Rows from block 3 of a small multi-label image tagger, named by matrix and row number. Rows with one number within an expert belong to one neuron, the router's apart. Each number is 128 + 32 x the weight over its row's rms, rounded and kept within 0 to 255. All counts start at 0. Numbers have three digits each.
Before each expert's rows are labels from the 100 images, of 14848, where the router gives the expert most weight on average: "peak at" is the part of the image that holds the peak. Only what is clearly more common there than usual is listed. The data: photos of plants, animals and fungi (iNaturalist).
# router: slot weights (model.blocks.3.mlp.router.weight, 8x128, trained with AdamW), inputs 0-63
# gate: expert gate (model.blocks.3.mlp.gate, 4x128x128), inputs 0-63
# up: expert up (model.blocks.3.mlp.up, 4x128x128), inputs 0-63
# down: expert down (model.blocks.3.mlp.down, 4x128x128, transposed), outputs 0-63

# expert 1
peak at: bottom right; bottom left
router.2:155128128207077138112126136140112107086065134172146120077130170103134128139094120167144125103107082135156130180166139126124146167088087178161150112067140143143142122139113108117195125117162224
router.3:124137138180056137110126164143127119090064121158156117093106158087134084135104140196149110088114089155141141174122117115117145143074113198166142118072138140145111130127093130114198146114173212
gate.0:130105096091137117136058077091133156139144107115125101174080110125142135123125143096114162128075140123172043084157135175117089107180154153153136136112101090156138107067173140080169162089105137
up.0:106115141129093086156143131140112120152128084124131147114154227147150157145164149122121072114159175162124159147103152110092196190147124124102099125168112113130102139170103084140149107176099107
down.0:114110168094112082134131185105063147143128141167145121158116133101105156131159024106171168108139156148168043149084124164126157103153128100153118104146125091142141156112129117126117074115138127
gate.1:114148159140075175136095130180120149154103173071140131129128129130110073112146115123142099116086099158104129105156129150133110142092164180109076099099147150169137105151135148190234158116082130
up.1:150164110108175136130196139168142139146149170115073121132088112122153119177122126125154099082117114096119121156134102085155119107130181109099137087152131112073088134111127109182043121108117141
down.1:189155117121128097151117140142171134161096097162164142112143141093090140071152219123120170150116136136177150109169146135122162172094124116161126135142138126113155119086124114164163127154114044
gate.2:071113096091161076111094130094090136145137094096094136146094109107094082138061138148126110131114129137081166106134103127124122148128102191117085140235174141131114126123124078152094106121142113
up.2:173129129142095172151131104172192148114168081162155075107163120099126133069165119074151173109145153158125124153116106149128123121125178089125155115085113112156118149110141158061139124144113149
down.2:132125076127178100169125103140118111136141150112124080151058122162108157065107096168145131089129143090095182155170165136113136115209109090162148118172142236125089091148112114153089133096085098
gate.3:107163122131156153102089091133130151144102091122114142139054125081163152167065141176195141071054122116106076146152118109129112146122108150185127095146176169170088108116137129109126132150093152
up.3:142147097140186116141149099205162109183098106143117131139152167124181139155102124076145150155106156192096040153149147144117143180135101084104162123073129107112113127106147186059058075079092112
down.3:132099125127114130121142147101147190204103146138081145143124162198146142105079145175123126083140135120149117153161134142104091154115086178164097142117171137095134167122079092154132149147156099
gate.4:176121056141129145141177161108144214107111096183141126132114192071118140114122093134150153158156114135220150122108156117101117077143133117109197127155149117096151157142155161134133153118121169
up.4:136185101152121106180101118112107185041101134143151114106110147135078103146136136138146178166108076145152125177111100064114082077135176102128140120178099127117123166143183099177089152117139199
down.4:090134117150149118130168143074115084086105079133082130137105087137129094115091080084125145042126104160127095135165137151122094132077075131136097031119090130163149119138149075147164104137101076
gate.5:098133128122141082186102151116101126063106106061152158083122162106121170115081117133158107107142124161144161126150134115079098126124146168164197160126145141128189176109141068137124090078189129
up.5:160123104142171119052149082084154134120165166163120059207121143150079124132129110112137134112189117120123151105101180114180132090144067109124055158152115141152181162155132145087153143094137158
down.5:132182125168083075115122156118152125172179153131142122099168092081150153101165091107130188130144106121125113057102103218151095119122156144123143106139056199125148126097151145116188147138127139
gate.6:132089141101148083173061137184117161125128106126206157107119220175134077130131179156137107117094084167113068133123123078115058116174143124120124170125112122104127122184151124157104097120123110
up.6:171135139155114128104131060228111106191153132142130099075082089108136109159121151130093121140159079104110146082041197168115163136149138156138096173097166127110115135137077220095136101192129147
down.6:069151130131133103111104156103185180087168067161165137114168129082135123088113125163083122076115141105155197114159071152113089146154141147165086122108118096127083124182142098115183134118098085
gate.7:169107071107138164129143107152188099171092088120152136141163098152154166105138130169094101076133113152131110132100111121100129127202161063081082103164072178121136106112072203138114180121175124
up.7:188107086135156081082183138047166136137124117127214092147159144169138112152144133162102140144132135148109165133123140126129135146116194137115143117113101091177124172164113163136121136101081215
down.7:113118080115108155111154126061136140142171196119126127112119139158098111173209143122101155108140163163127067138172090144065159134158144108173124131132115142071130116197157091162050100043122066
gate.8:141137124128131173132131105120137088130118114147092128085108100156150127132095103098136092120164153131125193139106171086126121148102117140142131069155107168089140051124130129123191154161139112
up.8:101132128152109096155078076111114108135137178186135115095106114178114137091087146157163136140125112068089157163137098161123149130187135143115140148214108172162148118103141152191104142087162106
down.8:133160146104053160145132141101082135141092064120095121129106123135171126168130107186134091108182118092129136147111097161162153146125148142191118144170148111124164162121130154073162104166110079
gate.9:188156153125112152057081117095133158148132100062081128191141169129115181104140117201104104140158099170137125174172078122137119127108110096107107134103070119160139110188150132099165150162112116
up.9:109138140061112153199130123111137121128127118131114092147160109165090114155136102108142144147180149155125082123124143114126144129095078146075088051182159181088150060075108128081102131147164108
down.9:123176086082116126115097122165090090150122124160138091209136084149161116127099088104095070159193151150106176131117114189092103104094128081114125136102154124158142106073141111163104074149143145
gate.10:181178167155091064119091106097113161152143144123149161158136086125172124070172109142120122146177157153160138158179115155170169160134106096114091132142106149136106121112144146141160119129092167
up.10:127113156130112133113099112086126112180181148093124126179123128116125165116114063148095138128147151168140122170213117184164153154172100069155092132142146171113143127127125150141162143153086145
down.10:101097105139144140056153158122138159089176096121090102194159091072141136083089129104047145099117133138122129141131104156130151137146155098142118150160189187121144170074089132097153121124087068
gate.11:154135129131165165122095164123097082132146127081093095124114127110135090183119181136158093118148085109071018054129153077113123130127119172174133201151136168120085159147120105116095116161159144
up.11:077101107134129088143170081165133192072144148173196170123116117114129174123154072144123160174100094170140206162137053131101147109088155091089133071106144131107117045113095156107123160099104146
down.11:131112150134137173151134152134082195180106115103114155084106151110085083142112133154152174124176132130174160109186064135104141196092095141124139087070119094118149131124117097182164091093124058
gate.12:123140150165122101101132157095126098156082155142173075107116070176165095155135068139156109135079149123185195109070125152095090110157071167065229051123093105148143153145133176122099118117125148
up.12:090160153149082158157080115156164101102108113166126105181084142139157129112144147130050163112138099110121092175103126113129127183150065182103186202104080148090138116164160107080122179072120130
down.12:128117097125127193109081141087127159088118141140106084110132125149148173192140145142071152164168123114108113177081153166132143145158128147156111081145152096123148125115094111168161132166143127
gate.13:129137092150150141184095109123120086192198137167135125108170095098142144107154108122135108161152152100114147123129094173094141110125111115135088174109115181071118129152085158083113131142097131
up.13:093133150146157093198190182080125164185087106138139107113110132158137093087089107112167204136142153105182136116112125134136166092126076130169113114183118119100139072096112126140158152151106167
down.13:082128166135192182098095090167121138101094161149103164114083122134128063155109103172157143074148159140131103107138136111148131127194156183055163153125098183157098177161108154115140111156119183
gate.14:129123033141126102207086185092137174092097078074177124095114105177150088127081169095160129080098144153139120098073137116133119154143165165124152143104117140147107120079061125131108120125156135
up.14:123149165104145128092161060140149104180148172160162153171186132189135179097104119198108144169154109180118100136152151129159122141134074104124122147154108083141152057100128130151162152104149132
down.14:157135126112132093169096085104117106134082099153152137136120076123162119099121111126128123136128171147119146133133092135107169168110124191132131129142137113141128076146137083074139184127146147
gate.15:136116119106152093082129162099145152145096167151107088131133125106167162189123114163151160131151136104221098161130130067125136104102055119193117097098131150106103140180078118163179085162153101
up.15:129144181139201118131101129105127119146155106108139182093105123152068147184068178115127113129123144094155177121118095043152112145115121175133101163104176124203148120117122122106073065118055093
down.15:083133135137119124127116105150096122144144122106150152151124157093159097110163124116175062182064139129138111045175081152143149161127147152144097112124082105108113109122140165115164078166142122
gate.16:147177081128173153141141059125108100088093119136177088185120118113083143144148179095164119119096124113092144140103102131115153138130156166107062116112130183100136171094171202136172158147155096
up.16:110091146113114096185137188121147153227141159204099102089100106132060156112096134109190148127142125109136139178187138093096168114152103129139117147103161094158103077156098099113152117133144115
down.16:057107178127138115110075152112119149145175108126087122129085104166130101128122117133101105134139122159179107055152105102174091190146141122153211138149130161143107099113193111165112155103094047
gate.17:133144150167133062151080132138114074142177084215145134096157131145127148132125063123103115136118135155105097150086144107113180156102176115152120145135144101125105076153075110197145073142144143
up.17:137123118153131096139123135182145140098147151226132116095179148133108147062160026101097114111155138128140096127099190107104121078094118138157112097178129182120141158152102116135079074140125177
down.17:134090125078140112096157146076129092099125087146126117096140129086104151135101129130163080120047102187166129100137090147139153144142202127121081204140124092119152109077125156160096117129120132
gate.18:130106091125102116098161071212154122124130135110103068157075062124137097163193161156059092145139161148076112168106123187090065192133108116147122123163060117143100135105094194120145086137178121
up.18:162151075141111134094185111164166130092155087180125116160081125151173137155144111104052113150162131120123119143087110164113104099141113153100171130177131087163095141060099154164106096157120138
down.18:135103119113179134163133086080125151108112071091170149139160108188151125163130157206123128173132076123067121139162121064085111142108136117119089062158114151072061164115128046087139069162096149
gate.19:141120052127110113115135110147152161156121091121105069129134165146137194196049161136120166155075127139204111132102162099154066123199072112164097159164119129133126104044181129117142157154154096
up.19:171125145083096187110138167140103112098153129087159111119094089119069099119164135113101119147165039128118152108143150121125177126087130182157110135112100134144089145174090139159158114175038156
down.19:099089132180173138139140183146183185096116124076189186152126124049098122166152140128156073099152109118135092075063153094129124117102125092165127123081097109153152204159088083148153095138143153
gate.20:118111134131144141101034124133119148158137065167082159113135098161118148222167140118149129144139145175163107180133124166116064157105097099140126186122132172151056107138081083133162129192127123
up.20:148119189106115135109119141169132155103132073180163189135097127127090127146152213177103143102137143141114154151093116185101055089209089132147088141089118138123084119116120146117128162075102146
down.20:121114142154118125149127202069118158078103130149094100142134078198154079126153107152074147160157144140140149107102138124152137115160125142120082127087123135175141099088128102124079146133160116

# expert 2
peak at: bottom left
router.4:081126163132066143083110176201148137154063175152098059113166165089129112168189115175118167135157148163063135144144124116130157094091146160159131148066109122140084083125133154085119136093151180
router.5:072158167143083116074112174209132126158079166162097075120142162087151092152176118173112145114165137171047144155125131114151156091100171161168126146100146115123072096141149159104127151089153157
gate.0:111133176176126082076154093236113095142152142128147146155144096130158094183176162118079088138108133065163125085124158154089122123122131072131098120152163091134143135087153133119116114065100071
up.0:098155080154183063109114095096154139111189144116187091162147079132158114127128054154136079133158136109135155140145132148102100129118138122074107104224093147066097135085143152150176140128132086
down.0:163131142137119083136093129103145103159164107133153149156128102113200104142122168106089117215133123161134116123119105142147181156131086108125156071109118164126099052209153161132087123154099125
gate.1:111068096159131134150166133144090148123039164123035104089108129089135083125174148141130131143127088115159184111138098120155162126110091163127127120106096168107105113091136139151089214146149121
up.1:121088064139147140139176131128080125141098163090039056100090103095108077138142150106132174076178094130142148117133063114128162157136088132151111158149103152053130145090139129140120175135128130
down.1:177136116096126118104107161115090153135125111064151152122052129170142152160174167128189134149097129127075086209158089081095144126118141173112086110191134131112107157130115150061153107106108126
gate.2:142097121214128089083112129162170136119191102107138171120163084044107151133116135053132165109077127104088086134142139072148155101144116090087145105135146076172159117112152165148104110089132137
up.2:088135116092165090096145156109114114102123091125134108125116142164137093090137155057176051099129114181135141138122116089087158121116147112125126123152076123051092156128134134036114115118118119
down.2:141133127167124133110077119128147070137121114104083098065145104095098179190137089163101158189120083096151108122114106104135110134137139132120117059173136097156128123082075116084103087132093106
gate.3:070137080120157172151082144105110132103151144191185089122132098107149109155060117113194116130090112144041106128190138079113137119140145122141153102153131074069183161153197150102080114117125090
up.3:096066146117137160126127111128137082122125129152145172149076153194140142111119153121134085163201119096136212124145072160115133189117102144109098125040071139136103099137089124127140153159048173
down.3:067146161108174087151172127133184139140128074098178159156120124134111188111132158127161149155129102123085165086114173107103124097126123142122169157099171100184088134121133138228164083161201108
gate.4:113116123091082123067097129157104114128154127161124113110165146145158091177099145133108143118135191106090149134150126142115137045062154133118127098128084099167105134125109202133085119109141103
up.4:127131123157106068166094170151137136134115113102113105126131100120102138103186143100154120144112080173168100120053093120159099136154100157137133212138135144095127132150121150112129154158105147
down.4:087160066108121135117134163158162086083156081121200067128193107211154124091123142174136099108127083109112092115155095123106111070109175147124091159129192137164140165151099105188135164101138106
gate.5:110119126092119179121051157114143097138124106087123103113114162109146128137156094175192078142143115120069170082066167094112121087130091164199146137070163141084137144161164121139118089155157067
up.5:142149088119115165115147085209185077130110073089129144109164105082098172118133097179100137098176151064127098137113157146149092134150144157179167187097145108058113122134123156160112152144124106
down.5:143089128141068105138181105128143093072137063178149115079150184110104127148127117152157159110130115121164162127083125092114137148196147130071103113165075132109172111151153156116133115139100133
gate.6:145133145179115111093102134114107091094139084125085073121113124081107115200118066137150183087117109200161148140100101203094108150146179114151105169094123137151098205167118169120105094154091167
up.6:125131156165102117108134142145164141103149120155076130133104188085111120113135102192155151084136066197121146109119156135140036154121176132147111156063096136153088169161121172152170123137154126
down.6:120129103112082119135141155027178142128120126097135135127154080158114134109112106069161177138191140122092117119174126111139110083125088139131171150196158135136069068132085145135135151154130107
gate.7:104103134142100126088110091106129149176110153131140085139150156141088104167229177156136156099169104111097162143136112102146150075127067115090109095134111118152170060107120114163138184137154123
up.7:123160117134094146146100135108140104087181091116110081111151122135131084182077196088146089089109094151055109165169139124122118078164131187182114135094161127099093177148135158154108085133148098
down.7:141158147100093095084115107096153178175054142100141123094113194134132149110185135115118127134121151129142138143124177159147188080106157148090112125097102147178160187164084098149115086188124160
gate.8:120139120112143082066103109099128074053208167199119103147138123060120111138174098113086138155170085128108136146103172155141128100123162067112162179090159146118094157150125057123107171143146201
up.8:131145066112135187133159076057157154198089093064142152141142103126059141147108188134166141109102177144208132157148149114096127168110106144123152082179163135169117097155102140139157151133085127
down.8:127092160101168092087101137092108091127140083139146151147121144122169195141224117142078193104096107193171134151107065130116197090201147145175112184125144066140144082060100116140125121107140168
gate.9:131135134096136116120124074134190153090163086103125140200119158130161132070163091091110132103168104160066155110182106058153117070137093070169174170152086130135134112105159104150166097093106102
up.9:187140121131201123137085105198126124127155086073095123167070093121094122136180171139110094103138142152136071149124128106090100114061126120113170162127098142152141140114129119167136126166130176
down.9:126158166166149160112084119120113090173141142157156109076076127153124168140157134147114157117108127117048138128050132173155100118138173147181188172111194117130111099090145115082098139159116166
gate.10:130182135163163178072128139120127159121159161133166115134111100101169097120136074085140174156096078140098132144142090092100123116167089135103138078131103073108093112120122094108131147136155132
up.10:144177129076126137139101127147107055150169116132121131123129108120177164138147081112133117185157117159078141135137090148091134103146185119098097110090153091073137110123125143104135150126106184
down.10:117149089109140152124161136105124167161101055113119097097181144137196122113102140110209122146143090088086159124139135111123066113149142129144098115166123136126142125191145168142136106128167184
gate.11:128084101121123166139156161127096147157100127173134152181135114148095078114170023148108184095136145120162120149085122149165097104121081141157167136064102088122201136153151164154145154145100134
up.11:142125138144169059144158076163080142017103101176133122105137113151179180095127132146149120109159096131153140084136091101135146169153145132115092087080101049142132156148123115112159081148137143
down.11:139093167074136122126099083126161113146134105055074109135137143157077140150104061153111108139071101137206144156148142100161106146123133105152147110116133174153108195112129129171152133094156155
gate.12:178122126083110169168125157141077124095146122162135114139137074100091110075101141064131094145106144106080103134088083085178095094114136129107175107190176096133137109115142099121050203091150194
up.12:118128097133123124174162139135129127141113142137140133142169112165131116112121146062119151138162096158110146107106120089142154115154108135100177141153169093176090081105139068160125217103155129
down.12:189164136108114159063101149099197184130107112112123082109159138188136139124211152090094129151086116156167112088121153126128101103145103138155108134086094170167178064161089090114099106164167147
gate.13:104135126120094124139099095084106111095163081126129120093174114152126124144158130153089144146145138140179087132110062157060107146093179134114144108132112088103153177147120136088139162112053127
up.13:147130155129137096166135173129144068117184120075097211103117142200136172144057119147135135134072105160186176178110177086147178114143072131141092148098122154161130084133201119146143106137113086
down.13:088126188073057154174122158086152141130172184114114132145151167130118146081132180102155121162121106090138095125124074098143142134117180183079120142122138096128150159077176114162114070109157165
gate.14:167163115152141139139101100114107176144137108136108125144188132101097169113109118076129099128179119168101202107129152069138076113136109112146180103102137074145122048153129141122114084152135131
up.14:119172060114102164151150176138144120101126129137182122123108123133133077084109101219132151114105137118127125122133099135111200058119155183094099093181127103120116104112114139112109089102100145
down.14:174081105143112106115161133094142166175132078123132123173171153104109169132148161139125110030099164093172158134137116135120145135168122128136124113158095117146196176081098085088182121159077139
gate.15:141101175120094117090095186159099154073137088141128152122112079175120154071123069134079095119080148172155109133112198123079126092154167133147158150165132148116128083134090098105102160173154133
up.15:142145118091120108147100067097183073154097122150140099151130172057157106173146158096176104164133093086121139114150095151189149138168124127142089160140134075089098189131182110194104065107136129
down.15:176117156132142086083077154086119073093164224080115140118123123086098142142127173205124092173109120123076140205125101116158099167126137186149136138128119129147117159133113116189124078121151143
gate.16:134099103148175134137083126116167138122119074131160110098122131106108138095119146092076124106052183126169123111166141141149115076113085090117193121078137142187149111149118170075088144127128133
up.16:143107106153074085113119128085091093143159105127113137140098146083135146142127124205122110122188108166147127143103159069153162114138137130165101208106191107169144142150143171174144104110088057
down.16:171155107130154143134169182098140059162122125112192134169177158157102107145115121084126123099129138125129119168143140121189097152114169156109123144201128183115159155063125106188146149188107116
gate.17:121162156129154151172111078165176070123186117125087149071104105134132087145135146072176120128074058096166158111145141129162148146135106148121167119160113153158127104108179152121135147077111111
up.17:149071126144130112135122086071130181146139189132188178129154134103105109102062137206116145171160155172062066151138113115130068145127126090169094157099127146062105111159111149157106120194188115
down.17:158110160113100074146118085202074197142135178134144134091092165153161115097108181106105141078164097118151088094108120190153120150122166120156145126076103104142092128137152112131130091107110144
gate.18:143119103168104169131131131127124178151147071135107113098124100123124144170255168098181097140144111095121163127119139102112103084108134107120145136067127108059064116216161150105110155140103180
up.18:129142152069137076139168085132171061153095151096178128174123084124130118131094118140078076110183067130129137114106100148068162177137143121088110070129136168141179125055157141178176058157148090
down.18:158154105108119129131166086086178095152116124132107107115177132087124142112100152070099096094085036129094138144125144093141175109134166082169169108144075142151144089171105167117084166134184091
gate.19:111099129093129088149177131112094173117145120097179153093123143148126157151188165106180131062173167112154135130085144134099110174138127069059102079122136068164081116089150092101148174074110133
up.19:124137122166111065150134113109053060094128098097213158094121177135115141128164106127158116116098117138154179122120225106132082190141148029115129070137154134193119179082166151115107117147123074
down.19:120154086126145090149081089124102171147199159131184158160092185151128171065113131131196170092168114125112142123079129093172162130141124178149151108096155116118100141083132164107111062136125114
gate.20:091139133182096129088082117148109119091148118122127128159186137129196099126106107117098106153097126077104095056164093116144153143176152139151111132107100097061152152143142098145090153124117131
up.20:139116133119113106155123104183112108149111132108132136111094127210161082115198150101088107093085136097122114099175118064136144144118103137113123112106122108183180108179149178080176068164109072
down.20:068111164189169066158158054068100128119161109079084103164067100121138141172133121134050132127134122147142154144121102092125111169098113132115121115144142150143180137131140143184136091097137132

# expert 0
peak at: top left
router.0:130142154159125136105119129129154120077126117116136110065120120102118093126109121153127166111156086080126136122128143144114152136167129113169106179174166079158111132128150157159108119073045106
router.1:133132146139134139116129125108163120070153098125157121060119111090104108117104119125138153121140091093147129108128138146108150176163127092161121164176165101151133124114134174168092144052036118
gate.0:129158154082116097094169168168169134091142142093127142080188105115113127080099197147061136143156107117129085126104133139144187119124226189143073163186069155122130120116097027074141180160100117
up.0:160165093121141103089094145030087089141155139100098107219106116125151068116152163113163138137148106136100159088145165154112077166122168168105153126170169121058087143188116148190115088148176124
down.0:121117158161107132112120117133111187120144131115114102126135105166142078149093117171087122159103135139138115140141095121152164126110135083078068157118140193104136053158105126175147091188177143
gate.1:187104136129159136096100198124164124090157097125123115135091157122161135061173170116143187138108127127132179133080157134054096105089122095092188124133114174105112123110111138132102089085166087
up.1:098177152134151143118136091115092085089114141160111135118129124143173129163128081134093069172144132136182133086176139151177161136201118159113129157078113103131165157155131149136095145169085150
down.1:142169131116109126103117159077169127073145079084168130125117139151114128107168107156076136126155091104068152069098132140109180148110154151145138098169100093067061177077077157136114132145154100
gate.2:131137136113105149167158148179156132101129128101159058120093132105078164054219064141127118112186166135137160129101178141164129084124159106177124077096117129127101102128101119113147130097141153
up.2:060205148095096098143149154178113085110112144096131072124142169137095130071221153102116079125126134172131152135128182178124103157103132093152118117117117133105154102188139165122069154144159175
down.2:161113107141151073141087121118140148140077164159123122131166145043103115121125160097152112135094142118118103184158127144142120055121099090115074159152147145110144135143127153136192108076122141
gate.3:097058156088080132145164094136153133087109136146147090161101175111125180111076098138112168117119126114154119146101094123141111119114193107116184172128112130170142142085155169118086111139112149
up.3:183138101139077102126077219127152085132139113167150091072110115158165074080171113156155102107106150080147181140103131081143126147109206056157135085100179130051113121118115161134151085113121082
down.3:142132142113122109112104163127167096120101113139092127120105090163160155124156141145121122161107134123153093079116159168117166117179113120109109218092122073161112094152073056140088151091101162
gate.4:119196099110087175081137142135102130106144116109177127049122114184120127102112120136130135133197118121091162110161154094079224062137085161104175125143064111188146093108101098144179113084126114
up.4:166088138074195147123155158124157122138141120079108119166128121154147132164106108125125126151114061136177056148101202138178153126125140163120076095096145121114099129124129185165076091158097085
down.4:120115160121127112146122102108101128160123102113159102112196091144207154099106125166100101134172111085114117105112162127136137099106115082156061162165092157126142099136127121098087097096126155
gate.5:095088163148147097172065133114119081124087102155098138107174126154102091114123141209188189156089127099137147105094136083145072115112108133067116182106118166164137158148118110136135096170190115
up.5:120065064128097099149148201103124146144177146171135135154133172162103065099098140159133091186073112174146118093089118095157138101130128125152132102107096145131154179110098146169182134114113131
down.5:147175105130117121148081163147111100161121182162073064132071126102186042141120118150056120088116141151145156110173114151135084146139088101139132134126111147093106076099166082140132103126139141
gate.6:130159163130135142114096087132136072166116110131155148089132085142118159167169065147108112126097088119104149132143134119081138125165169139142124146110075172192128140138187134178196091154138118
up.6:083177138111142093125145140115167177219138107140106087185108166096151136157086133127140085099117126088161099149134152165144176133131168162118179132133142101086134077099110147086085189185139120
down.6:096101121128116176156144116109104146101122119099136142104135170111127171118122091129151061135140163077109115040056154099124147121120120081168137155170095140094079132204146140123122097089153053
gate.7:170077145096095099161149139133178101131139168114114119094110127115136107128132067180108142148148163105126165172119149188140064181132100088092119170149155156101166099199159157101171116165130127
up.7:154164113176114109085118085112122126099164115060088171148098116066181173168173066186117162148120170114152133128141197103149126152198089102127197137098113123133127145147142056118116161169106121
down.7:108110078111080118121115142099132077137099092103186151110130120114068168161172128102096113108101117134127137084126127113144153117110079082117141094166123105115077129094103099100110119129079158
gate.8:119111141100131106083193115121091144126112139055133124107096099124140122117114147109151146066151083117132148098108152105154149088111117148193107147137096121142117131129145170149121113116102116
up.8:126165073115192103086134162106119154125142165165133127149161088141186110096124141147092148123157088147157150157150078129082141136139160081102144065135106115185148073101089153094107149090126048
down.8:169124121111083167125107022138135173135096100078126179136168133116071146162173105143152090147143118103160096134123098142116117079102134146177044121138148151109086128143121136094090096093156091
gate.9:109110061111156137069141171140071121185092172131156130181134098120143105043116080185137131134149127099063110111115135198097133162160175084131192124120131064124164117162107144132117098167135116
up.9:096140126134096137179101126138150135094178116087151113092151120131108115142149151088133130089067082144167139083165144039118180133081056169114100082117138175136166168169145145105114128076121126
down.9:085174121193112103145168148133110104135143150122085120152123099161136118147162098090138061077125122156047111116112160153152089146171106148126146075128115155133140156075137156084100173172141074
gate.10:138140126079094167122120199191116107135131123146159168178156171075106106127185103092080122099113116127056169151122079122092123143119118165112131096102160146146181073156146166149104152130114099
up.10:119159117136138126123072174136085174091134152137083075174101141140138125107113147153202148164107101102205077127174106161139133114143058177145073112082083118097085186125130137092054116124109196
down.10:161174155124067120135104103133173198140128135165095157153093109083113082091097152129145109142087136122113176137110104178135130136130069071127114160123111178160119074116090025074112079125112100
gate.11:163099071129066104130126067108142133126206131154155101159118145112135126146148152161190166176169162147139141141107093067103113084149095152112144192091149098107171122070103064121178126119153146
up.11:141122162123077159195133176095135150141154119106044089058143084143140121116108149166147159194107135110110164124110147109156131098049168131121136134218120139143115153144149134084118075132108100
down.11:158136138108127098124116100119156150094137100112163144181149158175124154125077138154167068110106190108139109108144100133043155096130083081171154164134121118126148162128096163132099133075148119
gate.12:161106091090112129158111132076125146057164124080141124099187086083135077155131147169160095073144155147124138112094138118109120105178144060141177090095164093125150132125154111123142065161104116
up.12:126146130127114119085124111111105118100077115102082154176198083118182093138120165140122110152151121102142108090089140153143085104113114167157137135207128077164127101136143103068154176138157193
down.12:104090165143029121114158108169168103112150146136147129136115169171127145095033131182130152143111085073142168137122131122125160154099077090118124146121072114120162157142125161083130075093135170
gate.13:117155161114108097122133152062127152109139114056131195115096147082144087106152128128136136080150113163176119132169134096206173161158113034177075122121158158133148152179161146091138139186096105
up.13:073120144094143121196090151150137084108121165096097132108136119103135136101206156108180133116142206151042106136141107093157090159125090150182115116094191115118079142168122142117133111084153120
down.13:094066044152111150157117122119183163113079119133144117106115172109104104082096148170119093085087141143116107167159149125117126068168148174153174153155094124082092143087167141138182091135113141
gate.14:087170102128151226143157095181157168083169086100136133164178161079124188148182119199072123159108076099141166138091095163143120127093091136112153129109137169092123126096097155143107121100106110
up.14:106134117148146188133138126141166173161128086133133062171117092088133132130128114186092138103171096135137134079111114156182100124142086085079093146123112090098137143122112131153131185111149097
down.14:126073120119103175164088164161173141162113170125129144112114127129153179134121095230151159074072110152149102108132081142108144112090161166137140068137152088140118129131114125155143090121157101
gate.15:158132123147123138109081119169123105156136132152142130151066146081118129153132139182087145087139146132129133183108078136075164194141142072152129158173137125149122092071149155095121113122061108
up.15:128151141149107181161088134207186182189160120068092112150103092129120155156115149180099091110136132178138203126138151167139119090100094172147074181115125110115124114160116111123138121139091114
down.15:133106166145093112131152115141162100157136142143095063070148109136136129123154089094094156136206164105085165168163077129152105131099147140058118110130089185124159100145154154101120175057207091
gate.16:100110134144121117188085126150247136118163126151117173124155134141143155109200078087145052136114118114121131116133075120149147142095158194094142110161055058082146127127136156127164105108067154
up.16:173117149180123109133111076126157169068130123130081152108157113164131138161134111152104099169133152158157155120167107091155122139120159138126204152128112157104120143179134093139204166174078183
down.16:175068099162101103178120132164127131182102126118147068190111147195183120125127144141136179113125133132133154115135148156139122136153097131072185134102152122104155127183117073118132128109132171
gate.17:132144160130126184080100145118122117155140141082118091152145083144118128093155097138157188104116084116135138041086096155110166086121076172141159167120117137077050132144115120102127092203158128
up.17:189157181124102137191134143210082170131081102115178103136126161167116171104172124121095095080121122143138106167132124117145130122104141097120109062159136152095110120186123134142146146099188145
down.17:124165102096113142098115138119080107129103145148094157116137086108148140158159131127072104075100100101141207084102157091128183130059162173095102150132173127069134103147124124129130099101108145
gate.18:118140118144151083165065141144096172134139111182179160157097202158177043091086162083110099085160160118091127153083083133158230116117086164193080164164143099140139136112104116099105131113139128
up.18:158153125132110120196145185198099122164145117095122117144177090171137120093139120164116141156075085115153156160178077131127138083109148096096159164187104179073086145169095174105092088140125104
down.18:165134177148186128149127131129119146123133179160153123124209153157120134112066139202048098107057146160144127156123115094110119142101163188159106051079136117146168095119126103114187161108114140
gate.19:138182135171049130178113101154158167151097152175157142111121085137148174119117107133095179152211124150123143100117121142129100112141107176080172089162116166133135109111137099134141183112158191
up.19:114132117090152127131121107048178136096194173087072102130157156136125118127090219156160110175156070117097112138095126135127171159137152124164052131079110147147076118137116102116137145124095114
down.19:070152106102132157120093137137164103157141164115154150128134170090094145131076175096175101119081177162159161108079127101115131127152170102141088162127144104147095062097153091093164131085097117
gate.20:075089230153157105126171149069104125130135186114166151182084128161074137136129093179110104103146132130134128134110130189126101113114153119123099089116139085115169115180164146114035096150103157
up.20:118217175137138127060163128170087096149094151169093127115093063134062145183123149165089071161123121073134084185125152112141201127150187162136168070085129138145156122078142188186137083131124143
down.20:211124142169130145118122169121181091101138092168162099131141151127055101127093134182072103072141104085121140135111096123118127120126105136149179138173137168133129123134104093022170130105165063